Rows from block 3 of a small class-conditioned image diffusion model, named by matrix and row number. Rows with one number within an expert belong to one neuron, the router's apart. Each number is 500 + 25 x the weight over its row's rms, rounded and kept within 0 to 999. All counts start at 0. Numbers have three digits each. After the name is the row's rms in percent of the matrix's.
Before each expert's rows are labels from the 100 images, of 14976 (inputs lightly noised), where the router gives the expert most weight on average: "responds to" is what is common among them; "patch colour" is the nearest of a few named colours to the mean colour under the peak. Only what is clearly more common there than usual is listed. The data: microscope photos of single blood and bone marrow cells. In brackets: how many of the 100, against the usual share in percent.
# router: slot weights (model.blocks.3.mlp.router.weight, 8x192, trained with AdamW), inputs 96-191
# up: expert up (model.blocks.3.mlp.up, 4x384x192), inputs 96-191
# down: expert down (model.blocks.3.mlp.down, 4x192x384, transposed), outputs 96-191

# expert 2
responds to: cell type: lymphocyte (47 vs 15.3)
patch colour: grey (56 vs 22.1)
router.4 088:504475461506508468482534481493522504518498531485495451502506519492470488493513494490493525488463473472455508498470491539506447524524465512488505505523505482499541496486485487493522556507565484503520490525515482517492494536474486494510557443517473508498496534488482497508467591511519493522
router.5 098:562501534561456480522507519497498515493506517487510461520500533507501548498442531482502477487532541517562487499488508456482534543471511473521534533516500494543466485507492500470500469495513491485482500497517502518494523479549520495503524522547504496480482490521526513489504500498511493497
up.3 108:500457500500493497500458492512541496500500551490500504502500526500503507511507500542532496519500500522505500500492500472500461542435485478500516500472468489537455488544500500500529500500500502500535500521500420456500430501501502523486519519489500504529502458500558449525499491500518500500
down.3 121:500508512481527500489511500500485500452496539533500436479496500503479476530500518512497501495525462436543500505500498509481409531502483479533513485492493447549522474475545500483500569495500500500520499494491530487500509484517519508536500500515499500510529500462507459536493522519497500475
up.4 074:508467477485500500475500500498511500491449453538532533551484500503500551538500469500500527500543500500490500494476504500489527508511500509473500450500482500500468500500500518510500500500511500505500523514500500500548500500525463500474500500471475500497500452500500455477496459482473504500
down.4 083:534506492500500499487473500486499484499500511491497500500485465500517499508525500500482489487500500537500457494499489460500329509500465500500500507500514500500464513484619500500500500512496511500500500528469468500469500548500500500500446502512496519490500500500500500500496487528468509531
up.5 065:448500500495500547500527482539500500483486420464528524490500472485497500500565500498534513546500500500500500490500482500489502537488479447550505475557449500500420500500500500490555454500485521500525500500498461500477500536475500500500500491449504500498505478500500488508476555490500480500
down.5 063:500523499500487500500509500500506500500506554500470496495500500500500500461500451519500500500495500533500500506528500479520500461483500522500480496488508500517500487488495514557560484500443523474553500500500600500531500549466500500500537508476500490501513500480500514500500500500487509396
up.6 082:500500492510522508471500522473485556506550555509500527500500500500530500497511482500477514515512480479500520500462500491500471489498500500552439504500500512500533500500519546466509460500526496552500474471529456508541499521507476509494455500500481500555500492494471500500503500538500506451
down.6 088:511481500500500524514500500526469515420538548524481500522481500503500500525500511505500493454529542513500500537513525504516559503515494480534493473495529500489448450529488478446500500500500479500468458545485500495506500500500489499517500500505464472474500500500517500458490500517535500480
up.7 099:517505500532457501547500555537507487521506519500499500486469496485500500540500530500494500489505487500480494492500480497506500539526479549508521481500500541498500464536456500500500501511488500487495504509500460500456469488485498467475543527500449463450507500527489516461486524496504506500
down.7 086:521527520500500493513497488500483518500513500526487459500493512513500491450509511487500473490490519487454500497485527500506500500514527537510529484474500483500528500447500500500500533500500485536500500467508549508517475485460500496499517531521530519571493497432482473490513500500519516474
up.8 083:500447500518484494500500498500500483508500542512500490511538507495471593535500500502526554557471449529524500500528472510500512500468517487500500504500452560474502544587500500538500506453492500497567455451500500500500490524497513500460500500500548500533459482550518500476500529502500500501
down.8 085:500527470480500500502500516500505500531509500541508491481500500500494500471500543467500516512474500539500534500476485511484506500500489503474500507474464562436505500500500500500489500530443467500500497465455473500494465478500496508500561433500455510521543484589533494500492501504507500434
up.9 101:461471500459546507478557450491488500471501518500526475500500488518511443500534528498500485536500435500526500476525462494475500508453500465525469561521507514500472472494517516500500500496500482461559471513470500468446480629500500500482499482500506500500487526500510500496545508500500523500
down.9 103:576500463452500565498517491491499500556493500500500482480489460500512564469491502481488500460486605477529500500500473492484500500492524452468443522513520537500503500500519498519500518500486434519538520492538523493500500500506482501500489500500492500450524521500528512477463500506428510468
up.10 092:541515534462446533503500513500504509505500485500496500497582496500500500500529500500522498467464500500457518500500500475500500486493493500403500522500500533500500500500500538513489500504564518468500495471521422511504487451527519479541500522500500500487483508500492461500500500500496490500
down.10 092:500500526480500631518500472490500500568500500464500474516502516512500519531480513500474480518500500473500525500476483494532551437500542510500533533511455500500497500530508510500533500500474491500500520519543526463540506528428500494500475500469476469520495493526518500500484500500500500500
up.11 086:432554497489541496506500472575498496442493500508500484500523455490481438500500500500506541500514572492476523500500486500473480522470456455525477408500484500500525486500499527500500519500500490500500476476487500500462549514500485500500454500500460500538500530451506515500500535485487471510
down.11 115:500493485500500524477500501485515526502490534500461540534500422500529519517500511519485513493500528529506490500512529455500522476436532488531566500487571447500457500462500494500498500500483435503500529493500464532500508500442516500500500500500513500470500500500498500500500500481519514447
up.12 130:520575500524500490481500524500500482507500500480500473543524512500538528508555487495502527530465441471501500507530506500500477500500500537477495513523504500487500518500522500500453500487464511500473500488541617492536485500483510500461510512500500500536505500526476499504498460476482500483
down.12 138:500505500544480500500500502436505445452513552500515443497492550501500487500486500492493515500571516487537426500488538500503466480451434487481527528500500508500551498525500487499484508505473444506470500478483534518468500500493495502514500460524518511500510512500500500500507500500500503500
up.13 085:500500500500524483500500525498500500522555500490500499491461526509451544500500518480529500500536558530500500500482500479493500497500500422463513502500504520500536449463500500509488467500517444500500500496470478500525500500544528500491504494500519495500483500485537500483477536519485482500
down.13 088:500500543506565505509513500500523538560534500500500501500498500510500452481427481496470531516493425589500504500500520500507492500500500435481500463500457518500454515491483500506532531461547500493500500558483486504500513523502496521500449503497523500473536540520512500500519500500518454500
up.14 095:560516500572475487527511527559450543517505512500489549474500440500510454500500471542490503518500471510500497532483510500510504486553486500519494503533492535476457495500516508477482500506500485509472500516470500499466500506506581450500500505530500493500512500500537485500491529562513500523
down.14 094:453512524553506514497516499486548460512520482509500481449500461500477514494503455516445546500500527446500500516520465499509529500500514500525471500509492471489499500500454437500500500500483500500496499500536512539500500500533443473523500456520505442500501500497500500512519496491496500510
up.15 087:500500525500494500483552528478500545558500506500498524528496485500480461500541527500459500504481447489500507521500508489492500482532500502528479453487452500522500500553500534511544501500500540541474508485518530500555514478500465500560486517540474500497500503517500500500495500484519506487
down.15 095:456534481500519482500500508511502444454500481500532502514473541500500457500484500497500466468517515515455478492500508485486482566500480545578522477510485486500494486468500473499513475500505500474482462510454500519542526500516509500491490555524530461523500521500500536500543514526473522540
up.16 084:521500500439496502500500544480525441497531469500509530500500479482447535472500500500512512500495496500497493500523500503511506507487545550533465500500504549500500445524525500495496500523431530510531500486500500541584519505500560488491500463487500471502506495451455500500509508504484439546
down.16 081:473525500500500491522500458469484476523505510471492493467537505500531513500500543500514500500500500474445500498500500500500488500500458514533462500513484500463472489446481485474552500520558500491500528527527500508544523531461428508468492484512477500500477486500468500500500465490536489491
up.17 092:489487525506523515519475542496473534496500500486500500517494496483500491537500526510407567500480500486455539500538500474512496478516528500505500500500500518500500504475500509465500476475466459530467496500500536469506515500500516482515520500510514504492479500529569500500500464528510529500
down.17 099:476511571500500539511500479500557493547494486478544486500489473500500500485500561516434464507478504508500500500478500473512500498500500510482500467495472502493520500510491525500495500487482508486505500500500481462501500515500500485485525501500497533455492500474592498521530515500512556500
up.18 091:446482517503515485500529520469467553500510545500518548500500529547497500477456482450499500509465500477482482500525537500528500449456480405500500577501500500437500530511500451522483496479462457527519498536462502565500465552508513532500523502514500500500466474500476500500479500524505500512
down.18 086:500500511498511500509527493505541518500512500517509500500471512482467429453443468488478497500568489472518511513500491534500538556520485449482500500528500500500461507502517512500485503500500478498490500488470497500500488529480532488504521517467535555507516500470475461500500476500485500523
up.19 074:500500500500500500455483538500533512494500534564435500492500494472500438492500500480520500500500516479506482500527527508500505441535500492537538500513533523500500500537488522535500462500500475526510500456482478489500475496502500500500500513485500500534500483515540500451501500502500529454
down.19 085:513500500478510532500522524484491448468461467538547500500500500521500484501500553476525500500482472500516500500500511535500473500505557508556484479502500515481498492473498535481499500502484555530500557538551526482466467462486514500474520468484494500500451500500508500461513500500540500462
up.20 108:511500537536500501537486500547499520422500489468495504500500500500471526500514536492476475550500508550500532536523500541497527464481513539531500500511508594508500442472528523542580487517519506500472505540468468500507500535500491507500500500500500500468555447525459547500510497477505500525
down.20 097:516500494535531500500473539394500452509500500500485453502528473500514500536477545480489507500500500500499518527500521441509525556476500524495481490509500494477500500498500478523500500500545511500500501488512553500500584500510540481500466527480500500483558500489500500500492532575500488500
up.21 096:515500478488500459500493500520491500538482486535527518531535500500455485499573500500457501500500501494489521500579470485478565487534511484500500431485478500538505521571500534525481500500488556539488471527497466552542500453521470500538491498475475476482500516522482511525503534544474501462
down.21 097:501514500549504414500500500461500450487491531469512453500500511498508510500476480508499500480500493460500528484482423500491519482500520495535520527500451480500467533500500500500473490486501500483500500488478544526494416437523500500475489536485500500550508500473498485467486514453484500452
up.22 093:507500478478517511451461482537500503502463500491532500564526476520499500500500492499504500457500571456462464500514500572500527525511505520509524461520459500477510500500500511500500521488500500458478461500509500558496538500485437485497500500500467459469492500452483500500508507477464505500
down.22 105:500492488511448542500478490481504500546473500498489476501523500519500549543533500522485492522487457500490450497500485477543500485502571537513498464500480500542469500469499492500510495502542575499500500500523477539500489497500497461460500522501500542500500477535500512500500500500500492492
up.23 105:553476539485410501470481507487495522456500500523513496503561469477506500486500491500500531500499521561500501500470489504508538543500484500506472447520449500500500522500500470516500500496570519479500500477416447455500483437500500500500500510464506515505523517538477527480492500486477500539
down.23 083:500500500468506500501468497494500480500500488500494504478500500500513508493487476500500500527476499571477488494500492472479500500500538500465584500500500551441488539491525500472500538500455500500458489500504530531533447460488500495474485500500466500500528500549492500496500500509516510500

# expert 0
responds to: cell type: lymphocyte (35 vs 15.3)
patch colour: white (90 vs 23.2)
router.0 111:499546520444463527473511505494505507502502472522532529526495533502528556462505509494490477485454501458482490504505489544501457501518534511493479531497507489485501513491519495480509516451472494493475466479493436473527501502485486480495475491459485472475458478503505506506486430528475504478
router.1 083:475507505521512470499497517563488485472499498479488568499466483496485435555483485503486460498504505503533511495499518497485505538487494492566491525516465491527523486511455540491549515529460480494505493528514500548465484498518538500519485556501499482530525493461508526498505492489484491512
up.3 077:539523500502500500506515497500514500491437500500515516500520522500509484453500519479500502500500532530539500502479439462500434521500544500506500500515548526516529500451525500500526553519500435500500542511466539500503455521453500487523523476500500483453500500491500557500500500500470527543
down.3 064:500455500494544567521500512481503500500494500500513451567474500500465500485494500482500500523500504500500511500513495500500494522502484500609516469500500489473500489449485454500500500505500500531502500560450500510555500500548500500538498514500500497457527500554500458517509487500500528446
up.4 113:476500518500518500500549497500500494535500517492524500546495500521508500526500500461453525507500548484583500497520495513486499500461500516512485537485562497503472500516503500505497540500486477533500500431484509515488535500529478500475506500474506445500579454500506489522500493500523509521
down.4 110:579431500529499456500518500500500500503521500500520524577500500516491518500469523490499500500460524517529500500508537453500526520559500500523506470500468483486530521500527450524435548509489500524482500569500505500473520451516517463485500531498507533519469537489500508515471519505481538435
up.5 100:577460505494502484484506487520443500500479496500500483485449500459560499509437500494534500549529525514500548500500500500498464502494507507551496542532523488514533527500469487500520510500500446500500498500500529553459455515528500454431489500500526500490534476508505500522534476500458521478
down.5 082:486551511518477452496487459500547500528500479500500487524500463536461496500539515508500500512525511500462500502525500500517488527463506463548469571500500466500512493490524500524500500526463504500538500500466488530500486500487500453536502481477504502479500482524514463503455542500505527500
up.6 077:515493479500477500510500512506500500471516500500439523493500500497509500500507500532519485513500490500492459500500500454500500500500473479556466500500437447497518517512487484500500491469500523491499514482585471500565537493515492500509534500500477500478497492548496515500490492499498500526
down.6 088:495529415500501469483503500520500573490500500500480431500532500533500541500546465500500500506459480553452485500508463523488493528463498500500436478500508500539500500560500554486500477496500509506500511494500500500560516521501500491455517538468505527488489521500488506500491512506439500486
up.7 108:524453500531577490525491480535561525513480500500521477516480500508508497481503489513493515500494505484476500500487482469500555542500500542464483442488540536541496500500500561487482500500475523504533506535549491468500537475483530500556534499500500480502415472500541553500506521521507459534
down.7 081:582500489505551459485541500502485500465481495530491499507515507508500507512502439500516488500472486465500470490447501500508565500529494545514466500500461500430485500500500500490467462508503474477509503500475500460500522493553503487489500533470500500500490500524500500500500494474440455458
up.8 134:493498500500500500500511500504500425516500484512514464540471443500546547466497518488494537500537500524500517523500478500497500500500500485500498500500481509521489438544514508500500500532494500474515500461553509500515466468551478526521499486500554500482447471500482518500473478500460500500
down.8 157:525500500531500480510500500424506575506535608450498529537565544500519510477500500515500503506500480500526488497500532494484483447499467500500502534500508470500593500476499496500534527500453546491489527462534491494494500500500501487511500500500500498538474509500501524500500429456500500430
up.9 127:494500505516391519497500500500480500532505500509476472500515465513491500492402591534500487504500528507495469500451533500516500477524508489500520500520443475482473554537531500500519514519464474500500487529464500485514480521500493500500488466544500533483500520482513523515508500529513500572
down.9 125:461522508500470554514500505607505483469500500509500500457500559482516510500583546486500500482513500522448463500520500500487500504478493496444515486499533500500500482490500539500500505515500497526514495532583571498543482500518508508505500523492507494507523503442520476500522551538500502500
up.10 095:573500512523454500507518488494524523516524544534505494523500525472500452500454500473462471512490507478519500500467475500480500463538509485463428516475514524527476467490551500472500533522500505500544500516507519492500500549500505524508500500486493526497518522500448473506505500500500500578
down.10 079:490500539500500512503517500500507500479500519500500500500519411523523514485500494500493500500547484466538500500514545503500552545563494503500500510500475440500530514500515483500474500473506525499477500431496535536487514513500500511500484505493505500466498500494457459500500518485532500503
up.11 160:521524455454521531496500468488506500428524486500500475460500548500481450492488461514504485486450542500470503500505521500493500499500532490512487471504500530441471562517498482500500500497547452538500500539492501500502500482511515484533491500513449500477500500514532488477495520540551514443
down.11 204:472500500556518543472500500529500436467500385500488484487484464508499465519500551512504500500478471500514508497500500516500500552519501568486476496479500493502428439539500509504500445560535446494505460500500500471486537515497496500527542505500500500492518552547517500478500527500512500500
up.12 102:500504500522500508470500539525498502515500507500459522559483459500500495531507539509466520444481516589486500520535479501500485500483500526500500515529510500514489514524497466529463503500524569509465500531494475500523500465493500542473479500504519512500500500535505487517529500500465500514
down.12 092:517496491523459547500500473492498519500520500500536529527500428479500523495500500492464513500490500500555500509462523465506500481484524510472539526534522467448518482500533486500463492510484500478501500500547500481500493465494500519502532537540496510500496516508519447500474534512564524489
up.13 105:549558545545468520444500499540475500508470502482491456560556522521481521500482500500500508514500483507500505500477470475506500505500445530488502548510482515490459482496542539500509542500522531500514510515459561500500551455500503544508534446477527500500502500500506500521476489477471471491
down.13 109:485522500515499452493500512415512512491500531508488452500566500487490500519529483501489500518549522472507500523500533478479474481527475479500507473500554456490549471509496478540500513473500481500479500555500533512440484461488502500500510500500534500479513458500514474500523470501546495535
up.14 087:522497500452473526503500508500521510542523500500504513529488484500436524491500492540500480557477474500502499500540511471424515501515491495502500500499500500500500500500442500523486500512515507533459511551484548470450504509485546528494500500505516494533484522468482468460500485472454501536
down.14 083:462559524492464505500509500456500500478517467511500500500512527504533488500500518527500510446543524513500464514500460548411484501500500500494500488494514495489500460518542500509467521500500461473479500500500472477500507475500464505510526526543464516462502469500460500450518492500556518504
up.15 037:500559500484500500500500450443451485512466500500475486500482500450500500479500505500500500496452500500423500544425500500429449500516500500500500500470500540500500500500512519500500500500512500523500500500460578496491500500500463479507565527500441500500500462518573481447419474486500500503
down.15 044:505500465500459500500500486500500494500495500538515512500500500486492542500574472500480500500500500490500500561507500500521500500500483426564500500500532495478509526496500500507463509462480433453488534500500500500500524407511533500523500496500523500500500456500514518500555466534500500543
up.16 101:548482500487443518530560475502544532492500465513556500529500518474468497514516497522501507500500559535500500534477500509500520500494481502474505508507512545512486570541500499500511490523538500487538527493483523513437500500500514500525535479553455500500500521521550501500500524524500505528
down.16 095:504485500447500490500500500506485500480460556500479486500427528539508518465500467500524506505500484472500500550524499499492522529483519484490500505489556504497540435500497497485483523537525499545478460567500529521486524531514525481524520498494567492500500548547540476500500505524503494513
up.17 091:503500518491500513500554507478548500491532522489525480500500469500470497493544498500465500509504500513501500500470468500500490500518486504500500500500451489495500500492482518441530546566500464500500500486423468489534456509500470518514556459500501500525493529451472558500481535500544500526
down.17 083:488541492490491517507500500451483495482509463478500422565496500503497493505476504500500500508472500500480522476513529516505459472487501500434500470500500559423560500452500510500475500500508450491510500477500551488531500500519516500619523480500495505470500542590500454500539500500500507500
up.18 096:512531500500517483500500450498500535478500500520519500500500503530435500513472490502468527500479533559522514530453500500517458479525461500535500500531500500439446500500498500481500510483475507500499535497518518475552486505493500474501490500504500500500500475536500533484500487540485429460
down.18 096:500483500500527492495518531535519461495493533496502511506553474453551459504505511509501487502521498463536514524529500468502491500501548482554500528500512500500517466500531561435492503473500503513500493500474502510535463521501500452500500500500500526513488485426498469476500474502505458408
up.19 098:541511500500500500445551499491424500500450464500500493504500506477475474500516510515469504488520492566490500490494482460477579476500481500553500513501500500500508499499500520505508451500526477534500465466474459500500497449534486520503538536492483534507528500515509532516467469524507443500
down.19 092:458500482518498500490545508470571550500468529500500538517541500531510500439506500500495487484436516454506537484486500543467532534508500487539500500503521509469500451500483489493500470507505524471527467500523471500500498440489482531544488500500506469451500502500517545542538525500461477488
up.20 096:500500533559543500484526426453443500485473500509500541498533522500529450489500464500498512527500461523500500458500500534487514481500452500496500500500497466503530490509500501487481504474475516500500500534547478477505514507500468505510500500479498485536472500447474502526515500508508491443
down.20 093:521535485516563409497505493500498500543497500498500457498510524500470540450464487503500500481482500507523489513504487500500510514502500492498503520516500497500504466497500541500485480497490500500526500500457500488451526496492500500502500529521482495507482500500466500497500500518489494489
up.21 116:540426500500462500499500520484494473556500500500495449517549522500500479480423481540500500500483511500511536513496497464500521495502535497420481517500500503500466459500473522472455500506449475496534497434500479500442508500533500486540466477500493500465500485514484535493524481498472500500
down.21 107:492500552511470535494500500592525519500500526500513528556500500523502448468457559521529497527524500500506500514500510518497529440510500526476476507503523487510500544490511456495484461512526451491473507483475500517488543500480500500517518500502496484554500500506478440497500505500500502506
up.22 097:503500472522495572518500500546507500447451467500502483474545428476500471515516446500511501500505500494468500497507468500500500465495500471509519500500500500500500529463506509500501500500500541488500494485470541543463468562500500504500500509512504500500500533522500500516500464500502500457
down.22 095:483500490500462449500519500521500516480500503500493500503497483509499500493500458505489510500500517498530529492616517526493551509506404488481500500531551505500500495458515500490509500500496500500500500504490432498500499558500503488500515500488502532517491500531497500511520470527507492568
up.23 151:565500538508498492500531474573530517509514500491500467492535455508440511512462475524517517488504486488500506514498500500532496486500500500486507517525485466500500494469500528500503500481466533500542499480512570500510500522500532500507589494500493522494465550521500500483512464547574495544
down.23 156:495517500487500504513513512500487549500483568500500488500499583524500490473514520513538513468494547546500539495500478485500523433459567507497474503506554512513485444500503500519508500501496500496466520469432500528455547500490521494510454500528508530500500507489500529500500509509452494469

# expert 1
responds to: cell type: eosinophil (91 vs 4.2)
patch colour: purple (46 vs 20.1)
router.2 098:502538500549501474471452509503535498530539508486504468524520508486460511486518459512475515475474524480463531511513511535516453513483510512538470503536528498455497531487491545490518512510503518497528506500459452490499496447536503491490499526490508540515534528525482514516470455522506505477
router.3 100:472473531497525497527574486542496508526496492480514514506520465515492519475516525484482471502468473539522493494489540536486468469488500493525438553501473507464501488501507529500506491508507478502482494502488459497505509530529538517526555487442505545516507550490529498484511508495560490498
up.3 099:562525503500522500500507491498489483495507500500559500500528535534504550500452475517500531496497500500444422500455500479482471461500508500500500500536492477513496470480525522484477500500441532467498509544495494500537476478500493500468562498500500501501497547421500512476489500533515500500
down.3 094:500501537519550498526500500454514500500461503511464508500538582484500498500508500500500500500515500538431440500521500442504471500491467482478500527487500532499507501479539500517494543503557467486466497500509500500551491469526500500500518542500500518473513500568500517489488500519466500506
up.4 075:451543456465479455500429489506500519494544496495491488464507500520448500500500531536476500500533471527500500473525500451454527493498500500500500498547478515500540512517460500474505505500527464486507488484510447500500551492487477519502428500500494500486510500500483500500500496486500500605
down.4 065:544483488512550443494500500530500527521500470508500500462500472500522500471536500534500500480465500512500500519544473508500498464500439533527479500500500510500500487462513500477507510492455466500466500498460428489500500500516491500533483480489500548523500515535504501442500502514475530475
up.5 090:500500500476500500545499505500495500464520506500468520500500477468500475512500517458500546476500500497499490478500532458500465505540535506514529467513500542518500448497500528449509495504500530539500465500479500478471510500466477463471562492500500531475508434473500492523524500531446500468
down.5 101:500500529488500497526500509465506527452500429500525528478436481500500500500502500484500500524469500519515509475495453503500484521499500516529553461500506500469500454504483500466484515497510455483500500500564458484533545488500493500550564533475485520487492517486497534527515500532458521493
up.6 103:503468481500528464434491496500500463541499469517501564500526490560467500531547493488525500490500500489513479487517545556507530459515502513489443491526495500504553517500487500500486472539502496489479483505518500492500500526513500474484509465499500500500500481502515528520457455476496480519
down.6 099:500492486500444496456502500497500481464500500448488477533507500461516500453500493509539487500450521501484486499500500500505495500549500547481457466486529531515500465500515500471523500500471506495509500472500500500500502523500502494547532525498453461463500516525500500505505483496500488472
up.7 099:524504500482459477508473458513495441525489473503494477461500545525467512510500533505483500480484473531526466480491565500497503500500500500441520545514547514504500449514531476481510499483547500480538510500522494528480432455500487467434511539500522500500524452460502465527508483451500498500
down.7 096:539500528522468486494500500475500521479500496476489484500500500496500491485462510487522512500538500500495500500569500532507488513463509531500513477510471544510511514434519480458442500493411468504500477500489547507478500495484500500535500520527518515471412448482507440515500471496470484523
up.8 086:480529515494500466500495500500591507500500524520500500500457500500507509502551500500450488500500500515515500436500483500421497500500475489500500500500500500500500527505512500538477516496502500467500500500502546486523484498497522500500496504500500438503496522502582500489440502546548446500
down.8 086:519501492498523505500484508496472538475500472500470500526501495477544500524471473482457500498483500548500505420500532516428502500500565500445538537500500500479511476483466556490493538500543494500487500500493458500500486542500486500468500549485500548500513467500565503530563517500469444500
up.9 094:512546512516435500459544500500500502547534536500453473488507540500499489487500498500554516451461503500500500512464500500519466485500500504449492540486505586500451498500501484525469491454500470504500500500500513478500500435500500498483509500564500526500500500507500500487500468499533500445
down.9 087:500487452572472505474555500500500498521512500500505475455500543500476470500463509500503507526500500500492447500558481514505459417489534522460462502481494475529547482539500548468500502499500505500500500486464500500500512497547500522506507500500500500500458451491500496501520502500500500485
up.10 122:500511478500479500500533478466500457461500500561500499534500545500500500513566549513484515469473474500531498496514500537480459500488538495510461533500489501500500478562500543490538483500512445454497463545489468500502500549471517475496483497478500470464475500477500500474500478458522491514
down.10 137:460476503500509515502515517500505553591495500507500524539538580500495489472501549500490496498507530475500500480525550481477481455501505497525430463451474470500500498452500500500480520500500515520495509509503505519484518474519468480491500452500500513500479468501475455491488483513538500478
up.11 081:530515500500500508439507509500500497500500518513500470500500518514457499549500524443486500452500500520480520505500501550500487500500504442500513507548500516500500500454500500457500430427440471519468436500507543518527454505500532549478505521510501500482500500536437505569504481517473519486
down.11 084:500500500491461500504536528517452460461500500500533498482492491496580520508526513472448490530528462500470500472464494481500500501500512479500480493508532524490500509509500487496480474463500451480519500500500490491488500500500448496577527500476500500463508507450465519529512546471500503479
up.12 099:500500499536451500500536542510471538542500525500506478500520444516500500509502500552555485514541554475500525494500500500500496484473483500533510507500486500484500431555485535537500521531500478491500491488500508500500500465484522481500439500500500519500500500500476500518495500536450500500
down.12 107:500457529510476529470505500513500451500491478500488505496541489488516432513507528510498484510432500530500536500485469544506455500500532449595516520500482506456495556447500489514500564539477544500500500500500509506530500500500508499500450500500506500500536479482482556479491502500473513491
up.13 086:500500502485546450500500463507500466500501516505450499504478501519489486433555511525556521514500506500500500455491490500547520484500500500507500500500493515556537515500500532441455503500454498500490552503535510500500496530544523500506515500542520493519500500488500544495500496500500480456
down.13 085:481454494465485479474498520526500471514500456526500499538500512500500524536553500500524500486489473525516500475512512526500444461511500474500528500527491550458477464518529500486491500491500532518500500496464420500500489525500495500500491500500481467495523500541500489500463500500493500481
up.14 076:484510500499536500500543511473476500500500510525480509500481504456465439500516509512496486500507500417500500472496500539490469526509513500438516555551480500482553512500500494512504525526468462500500487483541525500500514577500499510500524442516500506517505471541500500484500537484501533489
down.14 062:500474507500473450527447531500506422500493500505495519496529546515526570534528486500500480517444492506479472500468497518498510506468468489500519485495513541518500500500526454525481486500507478500504500500500509500500500553500524488513500462500500491525485454520513476483513453500500500482
up.15 081:526497461503501500559507501450500519500500506449507455531500511534500495539485500503500500499551500540483500500525469567545480466504520512519551537518486513500500500475500470540500513510451477496478500473536500512500500539537500479504553489496574500500486477520514538500500477511527466500
down.15 083:521541481509450482500500500500516470513496514500500538500500495452498510489500456500511506500441548500431534528449496498517520452500501536500515531506546500500500500482491500525527522497508519473500503475529466497500528492500447434489561447417481500500500500485500502508482492517500517538
up.16 061:486500522485461531515517514500500500547529534516400487500470490567500503505500520517545516500542525565555500500525500488500505500500465493522500500514451502484539470443500500518540526477500505500548500500493500471452500537500500500398486487447518464500514500467500444426500493489575534500
down.16 072:500500570500516532500500483500508500500464500500500531515529523500515455508514500500500500462500500500536500500500522446500500466500500516511500489465472499500505532500546525491523559499520498500560498500500472479485500469500500523585533479514544553500484469539500484459500500483455500505
up.17 076:518500478485512500529500545484502500495462520523481536491531434459558449500500500481500495501490441555464526535509512492500500490500500500536471514449500438470475562513499500500492534529511493500471495477487537479506473471499462518550522500511500485495500500536500500487477481520564477499
down.17 087:427520500511490500542524559475471491500500500500499493479500457500496584498477500493546500477516500500500526484500461569503534500500455517500468500484500490511500500510500500520500500500551512469507483500500500500469463500469466503500500472529500500557536473479500500500500500478443497539
up.18 109:526543517517522505531479483500482524515472518500486491500493471437523542497500500505554466509514462529514488500524500500500473500527463500500500505497566500461500500500471476486495500500500449496526500533461500493489483481532491515500523512504502515536526492490490516500466533500490500501
down.18 094:548505514524526481539535513500500473482499522487511496507500441543467500500455452500504510477480567450500505500500500446500459500500500500500472511507494518515500500494525451519471518509457524479500500500571482507479476528500492520469534500466500500500504501541508547500499448510513500478
up.19 091:478484545500468520517541535500505500512519491500550500506532475500515474467477498500473554525553498500508531500500504500485500487529490485510521462500583519500500448486500500500506500479522483500483481524470509500501500523500500499473467484471500515478508452476500500527537522500500499500
down.19 086:548523519483500435500500503485526500500500534476456472500519443491513555566521496515500500461500508470536510473481500507494500525455476466528491482500438500500500500524500525500525537500470498518499484508474531480461510523459500519500462510500486508477500497544473488500500532528517543484
up.20 088:500471508500466500490500486515540500489543500508500548500509485491500500500488481547509538455500553535472500500503489500484473522500529524493500450499519564466500500500487465500500500500500500498473457518507500496537500497500500480469500488558500513500489474503482500489500500500531461500
down.20 088:507540498535500478463503519469423473502564500488500447496501501527484500494500500546500486513481500497489514500461478500500500497500436536500500543489461473476546514500518510497535514500477438544487504443500489476500500526469550528574472500546480500500505538538489501493488524542463461500
up.21 078:477538500509494479516487483500482529500524505509484500483500489536520536423488440519500545506481500424531511482500471472500542500500510535484478430500500500475482490500498523500487500500500474470500525505507500509547541500570531500513500491500539469472500500500489500507500547459507477571
down.21 084:455496500500500552500500455533500505500530500498521576513475467483501489600541502531541479513514500500500500487500500477505569586511500505437520423500461479458517501501500478487504518539486500500500495500465521496500520457467500500470504519500483500500500470465500524500500493500505500541
up.22 083:536500435461508472500500500500498500476500468471507541484555465532500439522526508514485500500494500547500500500481500501526500547497524523515474502498500500495452494500528498500492500481524502494507500517481517500500517480528531540500465560500479512465458505590500510459500506473500522502
down.22 087:486488462539500496500500509500483574551500496504481500500500460527500555469500473517461516503500500398498453500522522476510500517469465491501500475500500500497477522500512541519534500456494538500494497436529531518512451466500502483500443500470494552480522500429500475497499475493500534489
up.23 091:477541507488464500602438565490500454504485509505544495504500496453492500500524500532569500437510500535500499551500519501500500500500500500468500492536457522520500500468464500500521450475497480519527503514494500500500513467497519512524511500500500506470491500499472500500472500502548438522
down.23 100:527500485554490500535497484500523548454464502490463553514500524539469490523526443500528488500497511462500493538502526534500482526500538544500467500537552488500499500492529500531500522500509508508443500484492474500500524499500499500431529521507535500531512488514461502500553500500453474524